A small encoder-decoder audio transcriber, trained from scratch.
Data: trained on read English sentences (LibriTTS-R), 15625 training examples, 94.2 epochs.
Rows from block 3 of the audio encoder of a small encoder-decoder audio transcriber, named by matrix and row number. Rows with one number within an expert belong to one neuron, the router's apart. Each number is 50 + 15 x the weight over its row's rms, rounded and kept within 0 to 99. All counts start at 0.
After each expert's rows are labels from the 100 clips, of 14976, where the router gives the expert most weight on average: "loudest" is the band of the loudest frequency at the time of the peak; "top examples" is what is common among them. Only what is clearly more common there than usual is listed. The data: read English sentences (LibriTTS-R).
# router: router (encoder.blocks.3.mlp.router.weight, 32x256), inputs 0-127
# up: expert up (encoder.blocks.3.mlp.up, 32x128x256), inputs 0-127
# down: expert down (encoder.blocks.3.mlp.down, 32x256x128, transposed), outputs 0-127

# expert 16
router.16:10 67 43 55 49 63 39 26 47 40 47 51 45 67 46 33 35 49 52 27 52 47 66 00 54 59 12 70 76 40 72 61 52 31 58 43 68 75 49 57 56 39 66 30 58 38 86 54 51 58 68 47 54 57 31 47 40 47 29 52 26 66 31 31 41 42 47 58 71 35 60 53 58 29 72 38 49 49 63 35 33 29 48 07 31 44 49 64 38 41 48 49 52 53 62 29 59 37 26 25 62 65 55 55 43 53 71 42 56 29 51 57 50 28 28 62 72 79 15 55 35 34 46 42 51 42 49 50
up.0:60 08 34 13 32 68 59 53 59 31 56 61 28 70 66 75 59 18 40 31 61 41 71 46 61 60 27 58 53 46 43 55 40 62 70 42 34 53 73 32 38 44 60 33 51 49 50 57 50 29 54 24 79 63 45 68 62 40 61 59 59 64 33 31 54 54 58 42 38 52 70 50 65 53 72 55 70 29 79 33 71 05 50 69 34 53 47 23 40 56 34 66 49 44 36 56 79 57 37 66 24 33 57 32 39 62 42 39 08 52 59 53 59 30 51 45 44 42 47 53 37 57 38 54 23 50 49 50
down.0:55 33 55 36 52 35 59 48 63 41 44 78 55 55 63 62 64 56 45 75 57 47 34 69 65 65 52 44 67 80 72 47 41 51 29 46 49 54 50 46 37 52 46 52 45 28 84 62 47 47 82 45 49 92 31 54 75 63 37 48 69 21 37 50 59 38 03 68 15 64 48 63 20 60 41 50 59 38 21 43 54 23 28 60 73 61 51 58 30 23 33 53 38 99 53 45 57 58 52 54 52 30 42 52 38 54 56 31 61 45 43 52 48 55 49 52 38 59 52 46 24 61 64 56 41 46 79 30
up.1:70 23 30 10 40 63 55 76 44 49 59 59 36 74 40 65 73 54 35 55 32 75 36 54 58 72 34 51 26 32 40 70 17 76 24 58 46 42 56 32 45 47 76 40 54 38 64 53 40 56 37 73 45 52 74 70 79 55 64 46 63 74 41 34 43 44 44 46 37 66 50 63 36 80 49 46 82 48 45 40 38 54 72 62 35 53 21 25 32 43 45 51 44 30 45 54 46 73 46 65 52 49 39 16 52 44 53 52 47 55 71 34 62 61 41 20 42 39 49 37 48 74 24 45 35 53 65 59
down.1:72 67 45 38 23 41 47 83 25 54 35 43 50 52 59 67 75 80 63 60 27 61 75 33 44 44 66 48 65 55 78 76 51 57 05 58 23 65 43 27 28 25 57 39 58 60 25 66 43 42 39 41 84 62 40 48 52 19 69 56 57 32 40 32 50 42 39 51 50 71 54 68 40 48 45 42 69 41 34 48 49 43 32 58 67 47 54 68 33 41 24 62 25 78 44 43 33 36 65 65 72 18 38 41 59 51 46 48 32 32 62 61 67 72 62 44 68 57 59 50 50 37 48 86 50 55 45 48
loudest: 250 to 500 Hz
top examples: voice: female

# expert 7
router.7:36 31 35 23 34 42 17 46 56 27 55 40 41 52 61 57 60 40 34 51 50 55 53 51 52 66 48 39 54 53 65 13 53 32 54 60 35 41 50 64 37 73 44 54 45 59 41 52 57 25 58 23 52 46 48 40 33 32 23 20 73 26 59 66 38 58 51 46 48 30 43 72 54 31 50 42 39 35 48 46 55 32 56 47 57 54 65 94 70 54 54 55 52 39 63 65 57 38 67 40 53 65 53 63 93 45 36 35 45 12 29 14 22 36 20 56 53 70 62 31 58 51 59 58 53 40 55 49
up.0:25 25 65 56 40 42 44 48 50 37 66 41 27 54 51 17 51 52 80 73 60 46 64 27 63 64 36 38 48 31 59 36 36 49 49 71 62 30 52 37 52 54 51 41 54 32 66 55 08 41 38 47 31 31 51 31 76 24 63 39 44 36 32 72 41 55 61 60 68 37 75 86 27 00 36 32 38 19 44 44 61 44 49 80 53 60 35 53 43 41 45 54 45 56 44 50 37 27 37 27 60 36 31 48 65 53 49 22 63 43 52 60 40 83 62 60 29 67 55 60 41 65 51 60 68 49 62 55
down.0:49 30 51 57 59 52 61 35 46 43 44 70 58 30 65 43 23 30 46 52 24 63 45 49 48 36 20 68 46 59 40 55 37 49 57 61 48 41 45 55 38 52 31 19 41 68 51 17 61 70 55 83 73 40 57 60 28 22 47 39 17 75 15 66 89 41 65 67 54 64 53 45 58 74 46 20 72 43 30 47 46 45 24 37 60 70 24 43 42 34 58 39 41 36 61 60 59 59 25 55 62 39 66 36 51 32 65 46 29 44 75 54 73 52 43 59 47 99 58 25 48 49 42 65 52 56 51 64
up.1:37 39 67 25 46 46 47 67 71 44 53 41 23 47 39 61 76 77 61 67 34 33 69 49 52 45 36 26 36 47 37 34 05 42 56 79 13 18 53 37 40 51 46 58 49 59 42 61 31 72 46 58 51 23 19 42 56 38 59 22 70 56 40 37 52 49 50 53 33 35 81 39 35 53 46 28 62 49 67 06 43 25 46 55 54 56 42 64 37 31 49 57 45 47 40 45 47 32 56 52 50 38 57 35 47 43 37 41 53 74 71 52 26 43 51 57 24 48 38 75 66 57 46 73 53 53 55 53
down.1:56 59 50 32 47 82 56 49 78 41 61 54 38 28 50 39 42 66 83 46 36 56 58 67 53 52 67 63 57 37 61 48 57 56 38 46 16 51 65 53 30 39 67 48 79 57 34 51 46 68 61 56 83 22 32 73 47 71 59 34 26 44 39 54 45 43 18 57 76 52 55 31 51 43 43 56 49 54 61 55 45 62 27 39 54 24 68 42 39 24 57 28 69 28 45 48 26 45 43 50 55 32 48 64 51 58 69 61 64 50 26 74 48 30 11 52 84 39 59 39 43 60 37 33 69 32 40 51
loudest: 250 to 500 Hz
top examples: voice: female

# expert 22
router.22:43 49 55 20 48 41 77 45 31 35 54 39 58 45 46 57 26 59 39 62 43 52 58 56 53 48 32 62 37 68 53 27 51 48 39 31 57 48 74 43 25 31 56 45 35 43 48 58 40 68 50 50 75 33 36 37 16 77 28 64 65 36 56 22 72 56 40 47 43 57 57 61 43 23 35 52 41 53 58 47 35 41 39 78 31 38 47 37 40 44 67 55 65 45 47 45 54 38 28 38 66 42 22 60 43 50 55 58 46 23 60 55 27 77 68 44 31 63 27 60 37 59 29 40 49 30 52 52
up.0:36 88 74 26 79 45 59 49 51 75 54 56 64 49 35 31 54 51 49 51 37 60 78 68 61 43 79 44 38 51 09 42 47 54 63 28 24 21 59 30 41 38 43 61 73 75 56 60 35 72 46 78 37 60 36 55 42 48 53 67 36 47 69 23 56 43 43 37 51 65 18 45 38 54 43 51 36 60 39 63 64 50 57 51 47 61 62 48 45 28 16 53 54 28 23 72 48 47 56 57 40 61 42 19 24 52 61 40 56 51 62 45 53 41 53 63 51 40 60 58 39 44 34 52 48 51 66 60
down.0:47 60 50 65 34 53 56 27 35 32 56 55 56 57 30 43 64 58 55 40 73 73 37 50 76 46 45 24 55 67 30 37 60 37 81 53 51 65 61 38 50 47 26 52 27 41 34 51 62 51 59 50 65 34 79 45 56 39 29 37 60 53 40 67 59 50 29 49 53 98 54 69 45 35 55 89 37 28 53 23 69 44 61 59 60 59 40 51 39 44 46 67 50 60 57 37 75 25 82 38 34 58 24 29 49 47 55 72 88 63 39 45 47 58 43 43 25 70 31 37 57 39 66 46 32 20 42 51
up.1:40 66 70 39 57 56 51 54 32 52 59 92 19 62 76 73 33 77 62 72 42 46 17 45 61 56 56 53 71 64 40 28 66 33 43 61 55 60 65 09 56 70 46 15 57 23 34 54 22 44 79 46 37 45 58 31 67 63 51 44 21 36 70 29 63 77 58 46 35 26 46 66 42 57 16 55 44 08 63 38 66 31 54 42 34 69 52 17 49 60 50 62 38 61 76 54 43 52 38 58 60 60 74 45 20 47 55 45 21 44 09 61 27 65 22 49 29 41 46 49 19 49 41 65 57 74 57 54
down.1:59 59 04 93 58 60 65 14 38 50 80 29 47 44 36 49 40 47 31 51 46 57 22 35 19 12 39 72 29 49 60 29 35 69 16 67 54 47 27 44 78 72 75 79 67 43 78 38 39 32 69 56 31 41 45 69 62 52 38 35 35 25 59 53 48 22 42 60 53 53 69 55 36 45 65 28 56 67 56 44 45 69 58 42 55 52 41 53 78 57 48 47 44 59 72 59 47 60 69 37 46 34 36 29 43 48 25 38 58 46 53 52 38 42 67 60 46 75 45 50 54 27 50 54 55 37 37 58
loudest: 500 to 1000 Hz
top examples: voice: male

# expert 30
router.30:63 53 45 58 52 34 40 65 32 28 48 36 33 54 61 57 46 24 71 25 28 62 46 48 47 45 43 52 30 43 61 55 54 37 34 34 64 21 46 38 54 39 60 34 51 42 43 47 62 51 44 34 56 39 32 39 36 37 27 57 49 09 36 66 50 29 30 38 45 22 48 60 60 61 42 33 43 36 57 54 21 38 50 62 41 44 40 54 24 37 45 47 48 69 38 52 48 51 68 26 87 26 54 51 42 39 54 29 44 20 67 65 42 50 36 74 40 67 52 65 17 34 73 39 49 52 47 50
up.0:32 49 38 56 51 54 61 57 57 50 64 49 59 41 44 31 54 40 65 43 46 68 55 47 52 33 56 47 33 20 65 79 33 44 44 56 62 34 67 43 45 61 42 57 73 70 52 66 53 51 68 51 64 30 60 73 56 27 73 44 28 61 58 21 40 65 60 46 46 47 39 46 80 36 61 65 68 68 52 59 46 59 79 22 41 59 47 62 47 36 03 54 65 62 69 59 56 67 38 57 34 57 55 60 45 57 13 39 47 64 55 46 59 18 39 38 86 26 82 45 37 75 49 45 49 29 58 54
down.0:36 55 46 61 72 48 60 36 50 62 55 73 74 79 52 70 47 43 66 25 61 52 50 65 41 46 48 32 70 63 11 66 44 55 57 44 54 45 52 70 52 53 24 60 71 75 70 68 52 47 62 88 34 73 67 40 53 60 46 44 67 76 51 49 49 60 17 49 27 73 67 55 78 44 48 71 42 78 47 74 65 70 40 47 62 68 49 40 63 45 58 46 60 28 67 60 43 57 64 67 35 33 52 59 38 49 26 55 44 71 21 42 78 59 43 40 33 29 49 55 23 80 71 60 51 55 38 46
up.1:73 40 52 37 56 48 39 67 22 46 52 82 34 57 59 53 50 76 63 77 30 42 32 44 59 50 65 59 42 76 43 61 68 57 49 45 46 41 78 45 36 44 37 30 23 31 46 43 53 22 55 32 47 45 18 39 49 16 57 44 30 42 56 40 10 60 47 39 66 77 66 43 44 64 37 42 27 35 51 53 26 66 49 55 62 53 59 74 54 65 26 54 62 40 41 44 38 51 39 58 57 28 70 33 41 65 47 48 57 46 32 60 77 74 32 42 55 46 36 26 63 21 53 42 60 43 53 57
down.1:12 04 42 53 43 60 39 22 48 43 43 34 36 41 67 31 57 43 72 38 28 58 48 51 29 62 46 47 48 49 82 17 45 67 65 47 66 29 53 58 49 56 56 24 41 41 60 58 62 20 68 42 44 61 62 58 61 65 49 41 49 49 66 38 58 37 47 52 58 42 35 36 47 53 38 51 35 67 61 37 21 77 65 49 53 47 31 54 65 47 41 58 55 30 42 27 70 50 33 54 57 62 58 56 50 54 37 53 43 71 32 64 56 23 56 76 70 52 47 49 34 67 41 73 54 43 53 36
loudest: 1000 to 2000 Hz; 500 to 1000 Hz
top examples: voice: female

# expert 13
router.13:40 51 20 27 63 47 19 62 65 25 52 49 66 54 40 64 79 15 16 60 35 54 51 61 45 38 56 49 29 61 67 47 42 60 28 58 37 74 71 95 49 42 27 54 35 50 68 50 32 38 63 37 54 18 36 32 27 47 54 62 43 15 33 48 54 34 48 64 37 45 51 51 45 59 73 31 54 53 35 68 26 86 60 37 41 50 55 28 21 53 77 51 44 47 37 51 60 66 32 68 54 55 50 76 33 51 26 65 39 64 46 55 42 32 51 51 65 32 46 25 57 75 44 36 45 60 50 49
up.0:64 65 35 43 52 44 43 52 54 37 46 82 57 36 43 56 68 47 23 21 31 58 62 47 51 61 31 54 45 32 45 60 59 68 34 71 36 46 38 21 48 46 39 44 29 22 61 46 53 66 47 48 70 45 66 30 63 73 76 57 35 36 37 29 20 53 25 74 56 52 55 49 53 43 46 57 62 35 76 25 46 29 49 51 61 60 45 42 50 40 53 59 62 37 46 40 54 34 42 46 44 21 46 52 59 40 84 38 76 50 51 59 34 78 41 62 19 50 74 43 65 55 36 59 71 37 46 59
down.0:56 40 46 62 49 23 50 68 57 15 55 50 66 35 42 57 53 62 75 41 48 51 52 52 50 24 29 53 33 71 49 66 67 47 84 74 57 43 33 22 44 45 50 58 47 42 44 60 37 48 56 40 48 45 58 23 42 33 59 63 55 59 18 29 44 37 44 50 59 69 23 73 58 36 66 48 62 47 35 57 35 50 48 48 31 53 37 57 51 50 55 44 19 38 30 36 48 48 68 29 55 73 67 53 53 48 67 33 56 45 67 40 36 78 43 49 37 55 35 20 51 08 39 38 46 44 63 47
up.1:37 49 53 70 51 55 40 59 31 54 57 17 27 53 51 48 76 55 70 16 56 64 52 28 65 57 51 39 55 85 51 32 53 42 35 34 47 26 27 37 49 57 55 65 56 73 36 59 64 46 42 44 60 47 58 46 41 39 57 52 57 50 61 50 51 72 23 56 06 35 73 70 47 43 42 78 49 45 47 44 72 64 59 68 41 61 54 30 57 71 59 66 14 51 59 39 49 22 74 53 79 31 33 56 50 32 53 31 35 31 43 27 43 55 69 63 41 77 46 45 63 38 62 52 29 39 60 61
down.1:69 44 33 44 52 54 42 64 43 21 47 61 44 47 43 36 49 33 48 48 39 54 66 49 57 46 51 10 80 70 38 47 42 55 56 60 34 65 51 37 61 58 62 62 57 24 57 64 52 50 60 60 34 50 33 37 40 67 58 36 57 56 36 57 47 61 47 52 54 57 32 51 53 22 59 47 19 25 65 51 47 31 84 64 55 62 61 48 36 69 41 56 56 57 58 34 30 39 36 44 65 53 30 42 44 55 63 68 57 47 35 61 20 29 65 68 45 62 42 88 58 37 25 60 32 70 58 55
loudest: 250 to 500 Hz
top examples: voice: male

# expert 8
router.8:56 43 87 39 49 66 40 55 48 43 48 57 50 32 29 35 20 53 54 36 65 48 47 38 49 82 61 50 32 54 47 18 40 43 57 31 33 61 76 48 36 35 57 17 66 54 41 53 69 27 74 46 69 21 45 36 79 65 53 58 36 46 61 30 29 64 18 52 30 51 50 62 56 30 44 26 45 41 41 62 20 43 46 29 52 60 39 54 50 54 27 52 68 71 53 70 45 37 57 37 34 66 63 55 39 50 39 18 54 54 68 47 49 29 60 45 32 21 38 70 26 40 43 62 14 44 49 53
up.0:64 44 48 51 22 61 46 30 20 69 54 49 40 54 33 53 28 69 47 74 75 80 41 53 65 40 65 12 44 78 45 44 24 54 51 71 45 37 39 31 28 50 42 69 35 52 38 65 42 60 68 70 52 64 52 40 60 42 51 58 37 45 75 57 60 80 53 18 31 63 59 37 28 43 65 77 29 43 58 27 39 48 41 40 55 47 47 62 73 85 57 71 35 51 39 53 38 39 43 43 22 39 34 52 42 56 34 54 64 42 45 18 44 60 57 57 48 28 49 45 47 59 23 56 49 54 57 63
down.0:65 36 41 46 48 31 27 12 62 76 50 59 49 76 48 53 36 59 60 49 41 60 28 51 30 57 68 10 30 42 63 41 55 69 39 48 65 65 40 63 77 51 36 86 49 53 61 45 59 62 56 32 38 73 48 24 42 62 48 54 59 70 65 45 52 56 31 41 23 59 72 70 26 41 41 69 42 78 64 55 50 52 70 78 65 47 64 32 66 64 51 54 60 55 46 56 33 63 63 67 55 48 54 60 35 61 42 33 43 28 36 37 45 42 27 42 41 55 40 66 38 55 63 59 77 55 63 43
up.1:82 49 44 33 37 53 22 63 44 42 45 39 51 72 58 44 67 31 54 48 58 66 54 57 57 48 53 38 47 59 35 38 49 40 44 67 40 32 30 69 35 46 36 50 43 62 58 57 42 19 74 53 72 23 66 47 46 55 48 81 19 34 53 43 62 72 50 42 42 35 31 77 60 63 24 48 57 28 50 57 55 76 55 65 34 75 45 57 46 60 52 59 41 79 37 23 51 81 59 33 73 52 48 69 67 54 62 40 56 53 34 33 42 39 46 21 58 38 44 31 66 32 12 74 35 62 66 67
down.1:60 83 28 56 31 41 32 69 61 44 27 56 52 60 54 49 74 42 62 62 38 36 59 74 48 49 56 61 42 58 59 57 73 50 57 36 54 58 53 20 57 74 54 30 55 66 40 53 61 62 60 32 59 68 14 43 41 64 51 49 29 35 28 62 39 43 49 29 89 52 58 30 45 38 51 38 62 83 66 24 36 32 47 51 66 55 55 54 46 63 59 68 29 38 30 46 68 20 80 29 37 58 44 70 62 43 72 53 41 52 61 77 54 40 36 46 48 75 71 41 54 27 46 09 30 80 45 50
loudest: 4000 to 8000 Hz
top examples: the word "his"

# expert 12
router.12:44 44 31 45 40 37 52 61 14 99 48 47 59 50 43 54 67 39 47 46 48 55 46 40 46 24 49 52 34 45 38 53 44 25 70 25 85 50 46 40 41 60 52 40 72 45 46 41 56 65 42 62 52 29 49 64 57 54 42 32 69 51 49 40 61 47 69 54 53 78 34 29 53 32 45 40 57 68 34 57 47 71 23 64 54 46 82 31 50 40 48 46 31 14 52 36 35 53 31 27 33 49 33 31 28 32 50 47 41 40 30 30 74 38 47 10 34 76 60 59 71 41 45 62 06 40 49 49
up.0:58 52 44 46 34 61 61 67 37 60 60 26 86 36 59 23 41 28 60 73 27 74 42 55 54 50 62 37 34 34 42 14 48 49 55 59 51 51 18 64 47 36 49 64 49 62 61 54 65 58 58 21 18 26 24 48 58 24 47 49 61 40 58 35 39 64 19 53 60 42 48 46 39 58 53 35 45 50 49 55 64 56 39 48 75 37 61 51 54 60 63 53 30 37 45 47 38 58 48 33 46 83 64 56 61 38 32 37 33 68 58 60 51 60 72 42 62 33 62 63 53 33 20 30 50 40 59 61
down.0:39 43 29 49 76 71 24 53 49 54 45 47 74 68 51 22 45 52 58 19 45 53 41 45 30 55 38 63 40 04 53 26 33 62 38 61 21 54 52 31 39 37 50 55 60 41 15 61 44 40 44 79 46 64 48 81 60 63 44 79 51 70 31 49 28 51 42 38 54 27 60 62 77 84 56 15 47 63 59 36 44 56 18 77 16 62 53 69 49 71 47 57 36 54 35 40 50 23 41 50 52 30 38 22 47 47 35 35 46 54 41 22 62 73 49 48 45 42 46 63 49 45 37 31 49 56 43 47
up.1:21 79 36 29 38 68 13 58 39 49 58 71 46 44 31 36 38 57 33 55 50 58 35 72 56 38 32 34 17 60 40 30 54 47 59 48 27 48 72 67 41 48 41 65 41 52 56 55 12 60 62 48 22 60 55 54 50 42 50 34 43 51 47 30 45 43 54 68 23 45 38 44 51 51 29 27 35 39 63 58 39 55 56 48 42 46 57 66 45 77 55 53 47 42 27 22 35 38 59 47 36 83 53 66 60 62 41 51 39 30 30 22 48 69 40 43 80 42 44 65 27 93 26 59 47 33 60 65
down.1:48 74 45 54 55 42 46 41 44 21 47 44 45 50 50 45 45 38 66 49 89 55 25 52 50 50 46 69 23 18 42 41 26 51 51 57 58 37 61 44 49 66 48 64 53 19 73 68 55 60 24 54 59 38 62 56 47 39 52 69 45 36 33 42 46 30 62 71 53 46 51 28 45 65 63 26 77 59 41 56 29 52 38 49 58 67 40 46 35 58 69 42 58 86 37 56 59 46 70 50 44 28 29 68 84 36 62 37 64 65 24 53 42 70 63 34 53 82 44 53 48 40 30 29 75 55 53 40
loudest: 500 to 1000 Hz
top examples: voice: male

# expert 25
router.25:25 53 40 62 29 60 49 24 24 51 49 51 75 52 59 26 57 58 80 60 43 51 50 24 46 59 50 49 49 60 51 27 70 48 44 42 46 51 53 43 37 48 36 82 73 54 48 48 41 35 61 59 37 56 67 70 59 28 56 47 55 56 45 62 44 54 65 45 50 65 73 49 52 44 34 28 42 60 35 43 51 61 62 56 45 42 61 69 18 50 16 51 15 48 37 21 80 38 47 35 39 46 12 37 70 55 18 45 41 24 49 37 39 58 46 42 40 44 66 31 49 29 28 33 51 81 51 48
up.0:51 65 56 59 48 43 36 43 23 52 54 36 49 53 38 44 23 38 45 39 75 45 93 32 59 19 45 23 51 36 48 51 68 52 48 53 67 67 60 50 32 38 36 60 34 57 53 46 31 46 49 55 34 34 29 56 46 51 69 68 40 65 60 07 68 45 43 44 50 42 73 38 60 33 50 14 59 39 32 38 48 25 45 61 86 45 35 62 72 18 35 49 30 43 36 52 39 34 30 20 33 54 43 59 27 44 44 69 48 58 45 72 48 53 54 35 47 72 54 52 61 54 31 44 80 56 60 55
down.0:51 40 32 52 43 40 43 64 41 43 57 36 50 71 75 64 60 27 51 48 63 55 48 53 43 45 24 57 60 63 74 35 36 57 84 61 55 61 48 77 59 42 52 62 49 60 67 44 43 61 53 41 56 42 76 49 28 63 74 39 99 45 81 42 46 68 62 49 46 58 59 33 56 27 56 62 31 25 49 57 58 20 59 62 54 32 36 28 33 55 58 65 53 38 65 47 43 51 71 73 59 42 45 50 59 36 71 41 47 51 61 25 22 45 66 29 37 59 69 13 69 37 52 56 37 29 53 61
up.1:47 35 62 50 42 58 58 47 76 68 52 39 27 71 67 42 80 40 49 60 77 61 59 36 64 58 25 39 45 66 62 78 10 62 54 48 43 39 42 40 67 38 32 38 35 18 37 46 33 56 55 80 62 58 59 29 25 38 62 37 66 51 52 39 70 73 51 77 38 32 46 30 55 50 32 67 09 46 52 37 44 31 52 67 36 57 52 54 62 46 42 51 54 34 57 45 47 77 53 57 47 53 36 80 54 36 46 43 46 71 23 33 54 53 63 74 27 42 26 72 41 52 76 72 48 28 57 57
down.1:59 47 30 52 52 65 47 19 72 61 39 43 29 39 58 63 48 58 56 28 47 35 73 43 43 30 68 52 33 55 55 36 60 57 60 63 61 30 45 49 36 46 51 44 46 42 17 62 48 63 36 36 46 71 60 62 41 47 49 59 37 60 59 47 72 33 67 78 50 46 64 49 48 52 17 41 45 58 61 44 35 58 55 75 43 47 76 28 61 34 52 62 43 56 32 33 83 31 31 47 58 27 74 36 40 65 43 58 46 61 34 23 50 65 78 66 71 62 64 64 55 51 37 35 49 31 55 38
loudest: 4000 to 8000 Hz; 2000 to 4000 Hz
top examples: voice: female; the word "to"